config.toml
model = "segmentation model"
dataset = "aerial photos of the United States (SatlasPretrain)"
train_examples = 50862
image_size = 64
crop_scale_min = 0.7
horizontal_flip = true
num_classes = 8
output_stride = 8
arch = "preact_resnet"
norm = "batchnorm"
activation = "relu"
depths = [1, 1, 4, 1]
kernel_size = 3
stem = "single"
avg_pool_shortcut = false
widths = [64, 112, 192, 336]
init = "xavier_uniform"
residual_init = "none"
optimizer = "soap"
beta2 = 0.99
lr = 0.0016
beta1 = 0.95
shampoo_beta = 0.99
eps = 1e-08
precondition_frequency = 10
max_precond_dim = 1536
merge_dims = true
one_sided = false
adamw_lr_other_params = 0.00078
steps = 5600
batch_size = 128
epochs = 14.1
lr_schedule = "cosine"
final_lr_fraction = 0
warmup_steps = 560
weight_decay = 0.1
adamw_weight_decay_other_params = 0.05
Rows from block 4, named by matrix and row number. Rows with one number belong to one channel. Each number is 128 + 24 x the weight over the matrix's rms, rounded and kept within 0 to 255. All counts start at 0. Numbers have three digits each.
# convs0: first 3x3 conv (model.blocks.4.convs.0.weight, 192x192x3x3), inputs 90-99, a 3x3 kernel for each
# convs1: second 3x3 conv (model.blocks.4.convs.1.weight, 192x192x3x3, transposed), outputs 90-99, a 3x3 kernel for each
convs0.71:095092080128121120145114117116118140115138202154147137131101129095148131122125158117121156129141094139117137122084156129154131078110083126122099134104086157114088101066105122121097163121109142161142100103137188112122100148154111151149133136124144123127153112124138151140
convs1.71:144117105118095143142129106166183118099138169142157186102142128105113099105150140141130125142122106124134126088157143173114106116161146123116115108162132110149113122169127157159150088122137132131106088110125146117148124130112134083115129103134133106143107145146110179106
convs0.72:114135122120152126116098124164105135087101106117109111135149114098133138131116158109126156154111121157162124159148161190166129155153126117131142103108148126111153116157152195154111154134116133100119091118145142118131130146149107123096159103131151085133165153128108130109
convs1.72:149144144125108084150148101165142110114144135093126122119151135170117095120140166118109096104114115093146125140132160159152168126173124144102140140111116120131144133129152142138104123148123140146107121121151116150169128133119153125115153126123116115163104083133135086108
convs0.73:149149135109109122132101176119139131142121091142118110142097121084083121071128121139122165145160145129162156143135161166156114136185116110127099130161092141106141096109119100104103115124135104109089109119113112143153170167120164138157157124126126131118132135150132099118
convs1.73:120120082120144123120131104121113124155150124138133120126123151119147134146129082160144101100134156138180139155114171138127198160145146126141151181089126134135090135109101088152138106142130131076146125126092129135133109185127139141139205157107148105133139098142108139135
convs0.74:111121139118114114111141142125096145174138167106116107110072130138176078183161097131116142164091166126110133092158157181116153136135121135113112154149107196143167088187135089161147184151124144070116095140133099155162180112129181096120105080131114144129110129156125144106
convs1.74:124147117151123131123111110148203182103180134136146129113079070110088153116124152136153104128135127123102110104132090091144121128099120119109086143120099115118171150124112129162183099099183115091183145114124102197119148201134107157086135135140141151108139117142133106113
convs0.75:098158120121119160143121130144107109157196107156089122100119140152070161113133100157164172135128154061155111109152138134088097117172105148152172183101160133112111127118147114126114108117115098131122146132110091102123156120110148120134128113161142158120130158158144115093
convs1.75:110133143128134111126126154119149070135094142085147143113115128135152107088117147112055093112097135165164106141096149139118139114125101132121161150136124118118134120153159107100211076160161149125130106144127134110092092135136141133122098106119137149162118146154153122157
convs0.76:110104121102125091132136165086108145138124108139088141191128166181134196114144149092140135128098111136119077165090158158174108129177110152083189114097122171163108129088160087151127117190097138149166119090111113075104100122148105129143094140105130128136131085183130093116
convs1.76:130120137137117121152151147153150112155126120108094141142150213153118120114104106155135121145161164164173092137137131124140139119096121143144150203106137172145132136119128111114119138125128117146131151132160137129128130132169093132090111117102112163162137121129171156168
convs0.77:139154121150095126114151111095145107100131172096163121127121124114162153147110126162164113112110154078124081103106147147088155104115143126149133129127149148140133097141116102167088172120142122142127163135122130143145078133112083100131090133098102143125111108157117166162
convs1.77:141149110140113122130108176143132135136098094125117115135099133096144105147126122137138144093151169136134100142106099122103097101126138152156090134141121153100127134129098103108131108105142113129160098112132142143116133135121162120122098123113100145134129181121132156150
convs0.78:156144111171128160145145120114102092090126121127137157123043089151158121063171171152153106143099081117145140147142119153105089105135111196150134108105111117113158092116189090133118120133124105123136126093128148147131142112128108153133093148139110152133128121120126111133
convs1.78:165146136131132152128171112147097114063135144090139154116076162159155098166173123147119156168133092147066137096094160101147107110099089120094131094123140122147131111073111119105126098145106127158156107144099132102123075138115157117109112141130130119123101134143136125189
convs0.79:160138114112110154129142091152161108118149151151143156156141125122117108114168123147089110094101124136169115084165139111127136143130126103110128140110139088122130136100115111094140119163123157100067150152148116091082176145091111103147063125157171162112148120139085137122
convs1.79:127135088126103155146112097095080138094098175146110119143109136110110144125128074093108162121114130102127091120152092093098129134157147072132122127126122127158126171122129125142137117142086138137101133096091133158171078139113104143094112133121101113125093153093119137097
convs0.80:128147129118133104138131160143117119147094135100139126171120155102141104072083141131124119158134129133138144130140145104137136138163142172146121144132159132120128123129156103113114125108099139154121135135153089104133097139148135109108127114127130115146133124177108163170
convs1.80:120144113137111130149108136124135105099147098177142124136171164135127148123156150126106090116077105148131131095139116122177136140111120154165176114113136124130136096136128097138148118138113136134099089149130142155094115114115159150097129142113098094146111142138119109182
convs0.81:158145119142155097100126163135136141159093129086127136126129145130079151111134135157126135111121127135145094140129115096152094105088128133105136147162170105125142131114127104133121140155127128133098104087135179128157124142108189115106167118139105120136117125135129142150
convs1.81:105128130135127123161141138145120121143127142138144130126057112089121084119109128153152134085163133102130155092120072164115112125110106155089134157116113135109102117111142120164134126153134121148172158145129105127161094068132184121092136119147121124123116152149147105190
convs0.82:126115139139143129124106093147123067164112112156064103098120131107160076114142126123125137125098123121103117128126099106140146156141165152124120113141109116113143135142134142145105148125162125126136131149101158118119122126129128116160114172097122113115114099108160133098
convs1.82:154140132142120123125150101116141114084117144130100125136108102163114154125135174139106120137121100126138130122152116119113155106128121103181147135123135140119151135162135140144136132117118122120155152079098126117134151149168136152119081176160109094122130120132131126093
convs0.83:149124163120097145126135119113138136102129133144167140129139112090142119153087115171133101137125145095123137130124148106107077166148106132131146148137132145118133133131116097086142091128183141150114122131129102122109149146086121094113097097148137125174123195144107126113
convs1.83:136114112122130100138159115142110128141126135140142101126120108094109130147096105124113125124124127172098100137136138165115119141129117128121119122129126152118085114140134144126145124143133129158121145134125125142159125111127151144135119160149113171106152144156118138121
convs0.84:120092068153123102140143129130117095153141147146109137144099110098124130113123130118128094085148121141128130082125132121114111139150131128142122114127109117175143094113128112128119114119133108084096122138120141072077129128103116088097133167143115125136087114125108114122
convs1.84:087128124136144128117155151115106144136106089167124138152159096099129156161140111123134157144131147101146151162080134134151119141163163143084137156131113114125138119143145131122116108098120107162124114100145123119120148124103125067137095093107132153092137109146120138157
convs0.85:110151117096156156140128112169124098123144133122119185138161131118154129169135146118161139138160166117134148129150117123133117113134151113128138117110117152093156113103134123136126138108100131129148131148104104135156131135186128146133110112140111114121126148129137154127
convs1.85:117148109113126168141122133122101181109141143138180091161125151093112136138094117101139156130149126185121128114136152144144120135093113124141146156081117130113150124093091144133120085124144117169143140115140091143091100078098119074095096101134168122097153138150136156126
convs0.86:119115114144144107112126106115107092076098129156171113170113078142086091095133175128177111091097122153123147132101100135131176119124155134120174119132130097093086100134103110151122156070117108143109118110107156134129118109106111110142149172148104156139128137093159123128
convs1.86:127119095115093114115139148152088154112126098171143174094135121158136084128077109139129135139158133103128104126116129078135108175118117119124137143088155101111141173183139101145113157128097137151150111167130090125087173125130168141137091164140133156150143128099149134140
convs0.87:132089111134106112113116097132103133105135111119101123135104104098086140125130126163125140130154119193099136106126130102123162142173184126140124115108096131107136095098085156118112135129144121127117115127130142144093147121136127100112126082144149123117129127129137128176
convs1.87:128105115097133126137145134136124115129102108116157094129112103108093108152145086157166079130114119106108128149067118169097174132110145147160099092125121154124120124121133131128102157103103141101113125126105144131117147146189145158095141170127139116134111149078129116108
convs0.88:141105132108127116154129145131113099154128134099133141122092115102134124102109150125164141135142134136153115127113116111149108126120109154151091126101102110135122141131149113135099109158120124129116065135095136136146145109147161084149180105087135109117134125115163126168
convs1.88:098152107119110168171136129083160143123156056132162078137109124147152122151144129158170155130128129143105129086138137142126110170155099125100130152111114139098112107145124134135113156128137138160107113158175115136088113146123114151117090143122132111130149140149118127145
convs0.89:114118117122113140124122130156133124095123148131118137093119130121101136108147156132148157146127099153118095155162156095102134129182149132113111186160120126106110123166155119151127144146155131135132123116138123129159069175148146123123120136101164139106095121173109185186
convs1.89:124123111111115116140176123122130151118122128186135135106105147135102115135133146119090094123131141121122132126131146125126115121123140155134139155097093132135131115092147109139150146161113144137169120148163118155136191123133153101118090094175150115172110115141120102153
convs0.90:162123157147093163125164119119110158126130091178103094086118098122124103156107079107135107156083105169113128112107124151144098116158138160159168135145159047151156144132098138110105140118133119119136105135134114099114123122117174124099161128095069115147097136148124102083
convs1.90:144126125165180137135125109129106112100148157145158133143129086129098138143135146140156105125122118127084102162119106099128133136114108134118161150146128173144142097116115114122086110103146164072126148168148140159135099124077121187117143124156109115086119105136129095085
convs0.91:141156145099131104175125124135110131079144176128127145132094123104116129121100104124171167125128083137114120151128129111157149126131114122140152099163111135157132128144152172104110135146112179137131109125152120089132120075107130146152141138098153104130103148151127106104
convs1.91:162171128125128164095119138112159126130111130153131110114176156143127150132130066123133092200140129127116130159175106170096104099121081140115142148119131110115111135104113086144103161126133110170160094142117122130111120151150154115096106161126148123134122117128111101142
convs0.92:147141126151150148135150141164131111129156102131101084115108138148164125116093096136119114145127125162145146120122134169150102144122084128170138139136148097088101123113128110098117093119129131106115133148121159121147173143155121134134104144119096125141111127125107102128
convs1.92:135110156124117103104082116120120132100097113140147096154102082152109090077095088164168099167154118106180151132155150114130107140141150153151144118150140097068106175115121114119115119081111199120113154121119180117070145123116157118137139128146134118120150154135146142118
convs0.93:181128149124120126094136135144133124125154135096132118099131127126161135154158156140126130123100131159125129135108126127144152158142118141118151137129152121135140164135151125107154126128122124150133143138089107134144158157141143143151150151119096138127132153131182152129
convs1.93:166150112153132129129126095138130095110124115153152130127096118103159113132139151145159082145145117152103146137108140104130111132074084148100133117085096122155142150146118109153137151139140131117160140128120129119126160143125162131130137101100130112167123113132101124148
convs0.94:116112146144090175167135132144155146112107130149090129130127146165112094163161138101141137135129133134131113124112127149142109161138118173141098148146135177153129140129105133140125129139126172134159126153127087186121129124143110136139111130098106145124086110146099084104
convs1.94:132132101104121130118143087127138140074184127131142154168113077140195149128158127125136061125154119111137169148108133175106097131116155166127100140120104136123115125135160122145137102122120111105112126128167102150082111123105130124137157128117118145168133100110147107103
convs0.95:140132157160135113128119129107122105108137138105144075125131117108121164106122128113074115138138124159119091138146161132153145101167095167120134149135118123144118117146124117131096115125101138124127148123122141128165089119098109137123118099124150134125149141135119126130
convs1.95:120140122140135163139138100148112086118164093113117111121131165104146175128096124158136111124132137159131113135126135113162103118132111126130104153151111155122100105066080094105153106128164168105140114084122136130142100118112152120130112168144107118122134119083146099089
convs0.96:127148099142115088155104092113132117150158115125157126136176109126125159130126093168135141144107136151093124145124145113134151109130156129150160174165111169130132095135123156133105162124118160134107140102127120155139132145177104101149173126097095100123134155097079128149
convs1.96:144102118130094103106141115120065141144122108157159153143127115118100148143112141118145122146116091137133096136110134115134125112129130104146158120121142086106095143101119143155129132188130147145113176171110121117125128114093141120130128091116111146121159130158140169172
convs0.97:167120132132138110161155129138121153159133183124149114176124125139180148103133138096150131142133130070102104078104125106089136090124114140108163149122146171137118130124145153127129170100109120100120123119129093150112097137139166119140117116109095157132116097115141096112
convs1.97:168104136175084148145127089108146138165121127114086143156163167119135149128170135171117151105152141171139143150126115124157119110084167150147107144133115106221132118118136122137117136140090162122117108103128121118161055109095162137140167168128124179134107091135091123135
convs0.98:112182102159134145142157083103137130127121147121119106127109173130126141094145172101142150068114100166131104154111107101111098138105093096154147095128122156127150112114102117129114114147075164140119117128076138132133135117105128135125090161114112146136109071140140147133
convs1.98:141128144147154126114098140176134125141132113124130165124089140126148146111139123179116164156149166131142151176135156182144114142128142154136140138120083167104116171111122154105119162135098081105146172113089086114171139148164179142111140127106137165166167124148155147128
convs0.99:105132110179123128128162137127101129107108098127167130135155138135104157129098115102102171126125145116112131144128127105095137101164138136122122150143143109141103124107099151157106147110133142122141138117097126153139099105170143140068146135126113113120126096164074126107
convs1.99:156129155144112136128133127173103122166102127114168120148100120150138147145137131150116079107114164091112102136109135112155138117089150105105109148107093134116140154153111148113167137156123094088122155110145159117104121136108111108088142125134136109116098144120146114137
convs0.100:123178136154095137145085139138110134137123087105106103119124134142124084105129116128092165176182090143138143108183117163112147143165104134091114160130118128118122112098158118175163138116114116140104110131163195115144141112147103122118134116120134162118153119130161101128
convs1.100:110151127121135126129125153091115088143089130125156130152160116107126147118135113107132124077135154148179101133105142114140100144124162128132107144115101119136118140133097134139122116135149132143096123128113119147131116151165128090131113153162127109141114153133160143146
convs0.101:132122112137145103110138101143104161101132117140118130140159111122168105137144121129127190127171155099147164103112136143129113117131160134167120081112160103089126119071148090128158117120136105127100132146111121102137125143105158139102114134174145145130125112119133153123
convs1.101:126112138121138134122125154086118123104097118128138102139138126084169135153121121120125169136111093060123115129115150128123127128159128136129110142117087104109105143129141122137128126157116132116126128117118173135090120112167086110122124082142151119090139151136136097142
convs0.102:150100119119140155137125110126142182126163130125147105139124104142142157130152118117109138129088137096113134123150132112135187131158130120116144090145145140177144125118090153102120172115160132116148079121099169148151124146163120107124137144130124113161136210112123140121
convs1.102:109125108159091109176160137135138141153176089125109138113131123099155131136114141074133144148124141136123135116108093133112116123125148134098165126126119135169126116137105138151141133116127138119148114139125107112070107097109135105132092137102142139140135121118084138141
convs0.103:100130115115155133105089109138102075117140139103122125104145103152152138122137136189147139116162139142155114122155094107114086148110125103126126110105120146166077146156147118152142113113149132108129098161121153122155166143118151129147183114137107147106142156133137128119
convs1.103:090137122152082133157110162103155139121118112141172102111132116102123098118116124105109099150140105127118110119121119142085110102113098171138157166132117100136135118143111098085142123105124092128146132122119121113131119162126148172131150136096133140140137146144115117124
convs0.104:144090110197096091114143126164103141106122094157136127177141159071153135168074157148143162173113123095123114154134151186180137120080110132139148127138145135147122083124158113128121141138169116138097184117153128153120116136156113160141130119139191086061150138070137146131
convs1.104:153096135134136135161139111140156108101148126140129138108152129127139138094135121165132132128182141132141135168152159130115105148155131137131121116124152172132198130103139118115154110144144163114128125142131116084120123110075123131142153133127126128194121135160126144156
convs0.105:116119115144136144144129112131108127150129130128123156104097126119118139158139137089113135141119178106105154136121092109092098174181118103123143117141118093122100157129124160133154145172149108125111153117123125126094130104123148130135112098118146112057127117120147111148
convs1.105:143146113169138142140135145079137110127123107133119171128114115139115103139128088074165194136123145129153113146101105137148157144155126152164119096136098131113120120110158091131136113098140102127145127131103092095137137062105097127145124107144062143127113153114141128099
convs0.106:134109161134108152158130146148135093160117094096126143074132123149110122104131107177151142168105112145133148101100096151115175133134140147130131129133157135114149129131133101134156116122183158114135180162123126109101097135157099128130067160134121163152133149145145143162
convs1.106:104142129099133134081149124141106126124143124143111097129110122107113048098102136087172144142121123099129100085081135113103116120142156102135128093148134151163086119153149117167144128149108136137115136131129105156145147179157101153189161162132144110118129094144103135126
convs0.107:156193142115130169125126145136109117140146136123146096152115135144098094091121159130124139144094136107175156140165127137149162148146137139130125144141120163133153149118126120133158131117110116135102136107081097121131123141158134146122078137109144150118106140155130133157
convs1.107:123145144145132098130096115099133121111124144179153171149106140169136119112124093133132085091092133139131140146125122136094160174101093130119126172108131078108133151130146133111147151149130118141125134126145147131126111118150116097154102131162147151133156146120148130158
convs0.108:107123114115153108139112148133150111122114128169123099161163120162170142138122123096132121188125128203117131083110123138126089126170084128106128076112157086143126102100146106135113140133110132137078114097067102121149143104156101120130096132159133125103189160123125116157
convs1.108:126130116078099154118139108091130187148141142080098161145128079133093087143149136140158125123154114112134142162132103168102118116123153107113137134148094139124125119088127125113153118122125117129091135147126137124145114128112102112101130162050140147144100176152128152133
convs0.109:114103157099103156132133147115145134105127108159139126118129146135166154096099080130127131135136150124114113106118166128116121144101126129127111150168134160099130119142140115149158157139139134101113146146148095132124103151146124140188122114159123136133121144163112158130
convs1.109:121109141157133142117138120141102131102139138130131116127162138086138177059119135149136147130152100126097104091139089117113154107125124127158122147087121087083151161146145143137121124122099138118142133115110136113083092129120114154176111100130123097096091102124118090134
convs0.110:127152109140114117182157120102132114116168085130135140101164170130131136150128088135177099140148129157109112152128139152108127112140079154107140118128124156115132096126179126118114141171124140147082140134116104090081119143142127147156161080137104151110148106120158146107
convs1.110:133115105156132118096103145138114128161105149100088141141143117152090113122086132106117092125107121193107170118103126136149103103129114167131136135085137142180121140116168110133151126132123135134159130129144127101131105148118137108133125113135113123135108128161117134160
convs0.111:128134137138129083095107091159160113134183105122145096152110116159143145108132152172154126155103107145124074173111135135095159139163124139114126099124150135123117140104152107133160104137144160136109209178124135093128091157125107144156132081158129105127173167137106148149
convs1.111:155140120140164155129149154147129125116086131121087126140112164133117079135116077112158119123164105170091129178146120117110161151100089176134128135107131168095112122108124134118134091154137124156119145145115100117111126140168111121121088130148167152100142127125159149127
convs0.112:084140115109134157115134148129152099072126161121120138110112089136096100125115142117132103116126119098102132144189106150123098105146176105154132143147145150121123131133133120155121116080107162114133134126115143140138144136137122100152134099135138059173129132130130114142
convs1.112:142111161145168125115107133141133129145094120112152145101124100127103137139156132111134147120149116104111149108097120137134164150115143163127132120120124153084141136147112149126103145079128115112150122131134117085114108172130104140134140150141145123132157159094132143089
convs0.113:130134128124121133118135136172118106134101096097133139172124129116186156154136147152141134092127119121089116102160154134189166130109145179134172114140119129166118143142149150159114146144145120154106149105102126131138123155149092129111141100102129129100136131121095123136
convs1.113:153107138113072131145080114122166139117104088118078099137127154143133166145157111134170147111096132098120152085128103146097121156111173134139131110157115158103120117149186153118123142134151114174126140144142159109127164162085175129142120158076074109121109139175118155167
convs0.114:143115121117146099128139124147099114100146120107171120130143119091120161124150107114179134135133118141148097159144150114142196134127099140120162121168113129095134098155129166167132173131141153148153097087137136141119103110180152138130129146107146144112119143169126133129
convs1.114:129159117116146144121121090096141155191156151129100121138143114110142139169153096128157166113136136104133118107153128116129123135113157167148121152113113087174119190102168175148110172122152139135140108128132102094119106144150136124156156159132122108131106126134129116131
convs0.115:111171137086129133146136112162098144142173176098139150148113131091143125109211177114101115171149107109122153131119125110157151112168140106119123105151126120144163122142114132120129128121090128085110085141113132147111111148139154112110145102136153106091109090131116139065
convs1.115:119129107134132141103137172119137161130135152117142089111103154126108174115088125168146158129120130171188115123117117125132118129124128177136108121124184129114135140134137186138148133118162147123140150134115139127149117118098139146127138130076100086144080123094134127099
convs0.116:151151132147123124155096135115124168144127144092130108129142085103111122112130131114109145174092135134136130127108132155119125139128130171083088151110102137118136135143132122145124125103128192162126129103111191124075139131138140145186147137140120135103077097146089099143
convs1.116:092159115165147107117112104123106132160125146140132137110104139135142156117138163107149136131161080104118169101141130106154149156121119141120122166089130108169114157157137176100103134111133172133093162137082105123128162104118135133129081161091145098146099152116122150102
convs0.117:123110140148110151165139148087139134146133090086141169107099081168073139124147142111111095139104097155151097114113115085134110070108102127124125110126122147162130172152116125129132100122111091113105130130108157101149166118118169144144137153132115132144127146173133123139
convs1.117:143120126149157132147154143119101144124093097140130112117116147101162077102134109159121126146108109122149136138132120131131102099137119101083149097096111163153103137152157126145126117128096117117123132119123147150106176155093159158084123141099120162102132097089186126132
convs0.118:139147140136127088124124151142111118100097129116103124118119116167141133099160124175156105112133102140105130098111119135139146118131132111117103154130146153142150127146138119152117136130144130107124157165095141105108087131125104139095098147141109089097126112122129109118
convs1.118:112095126151132149144124146138109161111121096081129137133126234144163156127127118144139151165079164163092113109131138101118103147141074141140117140159143142136150122116106130131145152117172113128167170085079126138104141152156117150119133134115095097136120123128104108155
convs0.119:143121140091116114151132101122118136140138112114104138168101187118098130097141148135087139122116125135125113112150149113115123172118118160148137149150153152133126105118123113139124102101109144107108143133124155133188152156136100131133130092149126153141102155114062113155
convs1.119:187123169154129146162134142136152133120183119127143134146097138127128129109113139118095084126123108119140156106145101157121127130178097165136109135120152128098122137130160104098132116148145079112160170133105123170158148162106125133139178145097144131127131117106111115117
convs0.120:131158152132145116147161148137129128111113121144093106121143149086115128119167132105110116121128135110113106122149153136100159118156183135151128154124123124138114100145120119130155080130140156121144107150127188163143144109111127131141169113152121127132136113149089126136
convs1.120:133138133107078155095127132153152123154156118140115134131094135110114140131090112114113112133118147130125143073118102125128099149121134133112136155149133132113117133146134095112171119138130122103123151085129089118128103121140107111094111119108100128140145151118095108097
convs0.121:139124131115083133085145133136102169128110125118156126159126148124133129104124115123123106158109127118116135112103102101113121119119151087129132120138123131129153152161142133124137140113148108128089152158126056167140071129166124143141121114136104126148146142145130142137
convs1.121:125095132122150101136130098134123167135145130125130100132121145153129137087132126143141119110164150164112148181168146149149125171118131142114136146145168114121131094128105131158152125111106111107148130110143188116105092167121150127118110115139081109103118097128140114155
convs0.122:142183154119095123107122116133132171109139151119106130123194128094073131138154126116146123133108103147126117124143146128104116115157111131128155109133093114128115130127127146124129118147117109144096156113127142102104128147140104151141123124133124158133137142162139122090
convs1.122:130111109119117155121113109159152131130116129122122150113135101160131142135086083139115122134087122137112125113150156131163085097137159113115102128114113101123117121125114145099135114119078117148095134133130127094122213161103122081147175112157173119132133143158111125109
convs0.123:168119124109146145152125124108072111165114110106129116149177122119113109124109111158107155114114151106114160146130143117161123138158054137149118129164095136195087162115134122133096154159108103156118066123117122102144096135167126101154115117182103097150118116158119106098
convs1.123:137144124103141148157136102108139123164109136131124135122121098131141163152125067088090143105170150172142133145105147139178152126146147165095088106119123147117119138054134160104101141127112178093123091108150069165161121122113151167170154133129148137121129091107126130130
convs0.124:127165180150120093140105129128126126167180131164141135123130115119130144149126113113143134137197123120133093113120164116135129095091108146114134154112090135129109121109138120118103118147134109181112127122166105106094121115131128151164142116124142113133172108111159140137
convs1.124:147116108111153131151145107120090101109075099093123140114118152121126089123098116186125126086127133089129137153157150106101122122096106132109134174114113136136142165129153137118086105104147140143155128153146150119119130142087157162146132179137127142126132149116156132135
convs0.125:111107127114165157121121112146123132131107127127129116122119138135111121152143143134096138116128106130124129121131135112160142108131150131106081134150123121126111135142144126155137129151150134174121136122114148102138135190135138158089124141084151131110127157131105134111
convs1.125:143157087131107130151156149119114096150141108115144150117114124122106149098089131122117115073152145167136092146130111132088099130143105147152149143108142125164093115170154108140136147155132138121150126147128126100130165170123120155173171143178129149146174123110144148076
convs0.126:129146124139133143121115140123134098160135109159121103117105123087132135175128134112103187121104144105119127194142077137138123093068134122121118132156130150166136151117088171155120117151141129100151110091099137134109153134121100083115129138123114129135147119118143134164
convs1.126:107131140107092142120107151100131126144120157112152142132139137146109122161131153151159127108149126124152150173150131154113115151108101132100145112110108087121149112114122144120151178163136145107116138136122151128125084146153105125114174121141138104168147132114106108134
convs0.127:129134065177132136132107148139099150126145154116106132072109119142103126122094136099131112121137114116108156138140091128157093150093116176146112131103082127104095121128161144150163123156118132081160114110147078124134116141128132129147116112118107136104126141113134111109
convs1.127:101109157121106091126125154092165117133121117142146145113135113118149120157102151126116123127072104121152146113142128113108102110100087121137146157126153138085084128099127142132147108109122120131149130152153111176136100155126102115083130129091117132109126101141123146139
convs0.128:113065147148114123131128162125142137125116139136098091151126109160120149142126147120134129113115107090104072143177135167144112109176121146096108139159124135135103122143127129118135051105123115119113145128137141116141099106093122121133113106138143091121134138139111131103
convs1.128:110124141130096110096150138073135156081087157156105117124111067104158131124136128113106159106093103094113141129121102118149094117126112122099091119077107115109082106104133110129138125106135155108104134108091134135143087155115132127178116131144162126105133122126134152152
convs0.129:112125154119139157095120126155150150129136127093102135101109100051136154145156111138161118101119102123121110117106122121102151142111133158127127139119159154126114161134131148142113129116114121091138082144128126134158131089135126143139109141129112158146112122154105108120
convs1.129:108105175141103150150143104082143136116119089121085141133091144111112119091134155118124153156148151130099079145135140108104112120145135124199130150152084092115108114118118124123106153150130132126169140086122123110092135128154100134103141150092162116132137123109106117129
convs0.130:150102102116118122176097115086108125162147118164136144109137107107131124122114151105108128146136108134172126122153127164120139117100172136126113130121164122079145166135107131160124119092134121115095156117151134147147132124085092118123110090120119118077127094104140161118
convs1.130:121140097117146130154146143085151117143097128126126149137124155156144143148097139109090147162157133119172154133110130145150121084116120117137139097091127139154153129127124162106156101124088148140118134150146144166137123167107145116099124157138118149135155133150120122138
convs0.131:140090132120093106121103147100102157118112105118137167110132155111084136107146167097113164131116122156170159104127156153159110127130115097166147137100136076134135115135154134138124103128134132108124142131152151152136156111164139124140107142139160138138098120136114138109
convs1.131:111145145101161134133156134085135122116140116092138141121110148075158153105147124124100088095097095136087159073129130113135136127113137081133118140147124130143196094107143123136138124133161106143143139154131107160174131144140117106125106113115116106126090112147136104162
convs0.132:157145142148134136128130130126142158169117117154158098083118113099104115125154089119115113125163160146110138156121127121101127116114106112109133120155097140160103124161157167142145155121099136128125133133122139124148146133121149140116136146099109161121140109123166167140
convs1.132:137127168165131120134107141138104119146141111124152156106100103126146114161101106136089120112109129153125116121167116141167135153138137157120145155117061151126174118056061128091127144127172122121116136143100135102125120128139110140102121167141123117108128142104146101136
convs0.133:107102119110096152138102104102121151118131148119114105111132103155159104096173134086083117145140140134138122102126127138129144158142134138147115150109095133140113105145112107127126159147125142116132083096104140104140120145118150127109146130122124131126101163103127148108
convs1.133:096165134141127153117126143155155107131125104089113125151150139129106142122120151146139115129165142064139155156154093136093157060129124156105099149176135153121134157117097126115138132148107142120197120111137135108113129117118138120120108110139129114184096135130080128108
convs0.134:134105127141111126140124115134120141105049110171143134151095139114141128130103136058157114154122123158134101096104138138172148135154130080147170159138135136088105110133146115151133107124120151143114104104145140114181103139136175044108130167133146107158134103102138124122
convs1.134:122134099130079127096154160101141179163127081116149116135154109128119157109133137100089136102107160129115148195112139163117144130156172137137126141134092109169171128154095148143117121124149118145132135146132131137120129124122147136049102113136132135124107098140127094138
convs0.135:150124137146151116134118140157121135093099094119135138164075136083132145122106122089082100102146180104073145163104148114172157114118122126083096110126139140115122146110114090104127112153129151127083087106146130123126127115153116093096080144121112139119066128149132089093
convs1.135:143159122143149104118128122136143120147185116123149078150145140110097133092138162096161117141139121156141128097149137101097121101140145129094134113115126156125106089095110097163156130158121104145124085133109150139109081125097097120110123159113115114114158136130121125099
convs0.136:138144115116107124132130142121109128102106126117148162146128145118152113104121104101141148094148152120142105159107136123145136114093106097147161152132141155115149149172152159151165113113142146123122132149118135144160119131110129158135116172149101125145121105088127121110
convs1.136:160138126107163133140129129100129111093116135126141136116135104149131140173129153117044134114103165136161100164130119089095121141131129135134113141118093114114132149162138111137118132093142130118119159106094160121136100099136091088130153126121168085135127099115135123102
convs0.137:113131149150149078128147126105129109089134140137154138121122176108125172096124141089129123134148117119112135091124120105110098142125118090134125102163182102137131106112130096123139135062116102119124100132169152089124150111127132125120127140109131110080123138092156125087
convs1.137:142113166123123156124116144128114133135130128133093133115084128129152130123098127134119133110124107130118085098099130128120098168109096144125132109124114132095140091116179118132157148123136107112111114151135093104146146107176106134169073132169146144116133117097105137137
convs0.138:142133119153136121073142131151150147086097132170117138117114099148122107150162087184131052146135084106132147145117127123166064158174130125124100156112139089141122157132146150123110100093113117135123093136145120101127117203127112164143129120103155114117138135110098106124
convs1.138:144120126133158110155080083101138092134151177125157136111101107147140130145141170136129156122109107153119109148107101156140146119112141177152138148125146147090111108112123137136142105130100153117071137114124119096125098088104138107125165073158129122143147149116145150122
convs0.139:110141131108118131136133101121144178116126123122110148113128146137137060112163126160069158162129077163170119154085134145092119156100149172132099121144130129126129112138124142107121098148115094169119125162102103135125096110144157164121098083118132188159075139119170123133
convs1.139:139123093096119102099105141126148116128108104092153143143115152140136137075181146085177108172086129133172141157158145107167151149204134124116147113169091110140091132151140139124092140118136107130089147079094078151136095132135186093135088197184140129109117144120108094129
convs0.140:133146128135110114136099127131135119139082123127132098126105154090144132088126137133131101137146127144151155121105103163140108100121135137132134113156111139137170109126124108146142114161146130134124113144124100095123185084125119103163134152125134137119111148133148127131
convs1.140:129103136112126157132152114128117124155139092154158115132117172131110108098145131148126104133152123090142086131128125123134082090076132102120135146084142126122121101099164098127168106142140115136131086098125182127131103134098067110131108096088097095113094085117175121087
convs0.141:089106106106099095137167123112115144132111100103111098115133089161146119107112142144106126113062111112111100148124131126118138123115138131177133118142148155116137108105133119111140101129133132132107153117163129159137166152100172146093142169143134149121116145124155111115
convs1.141:136143128138111164133133115129104126113130114076103127129150166148117151181142141144158096164132136076121106125149135122156155139127092098121147117158135107118132162127076145123132124122118098088140114133122122119121133164124152135091147109119075165168125131119143107091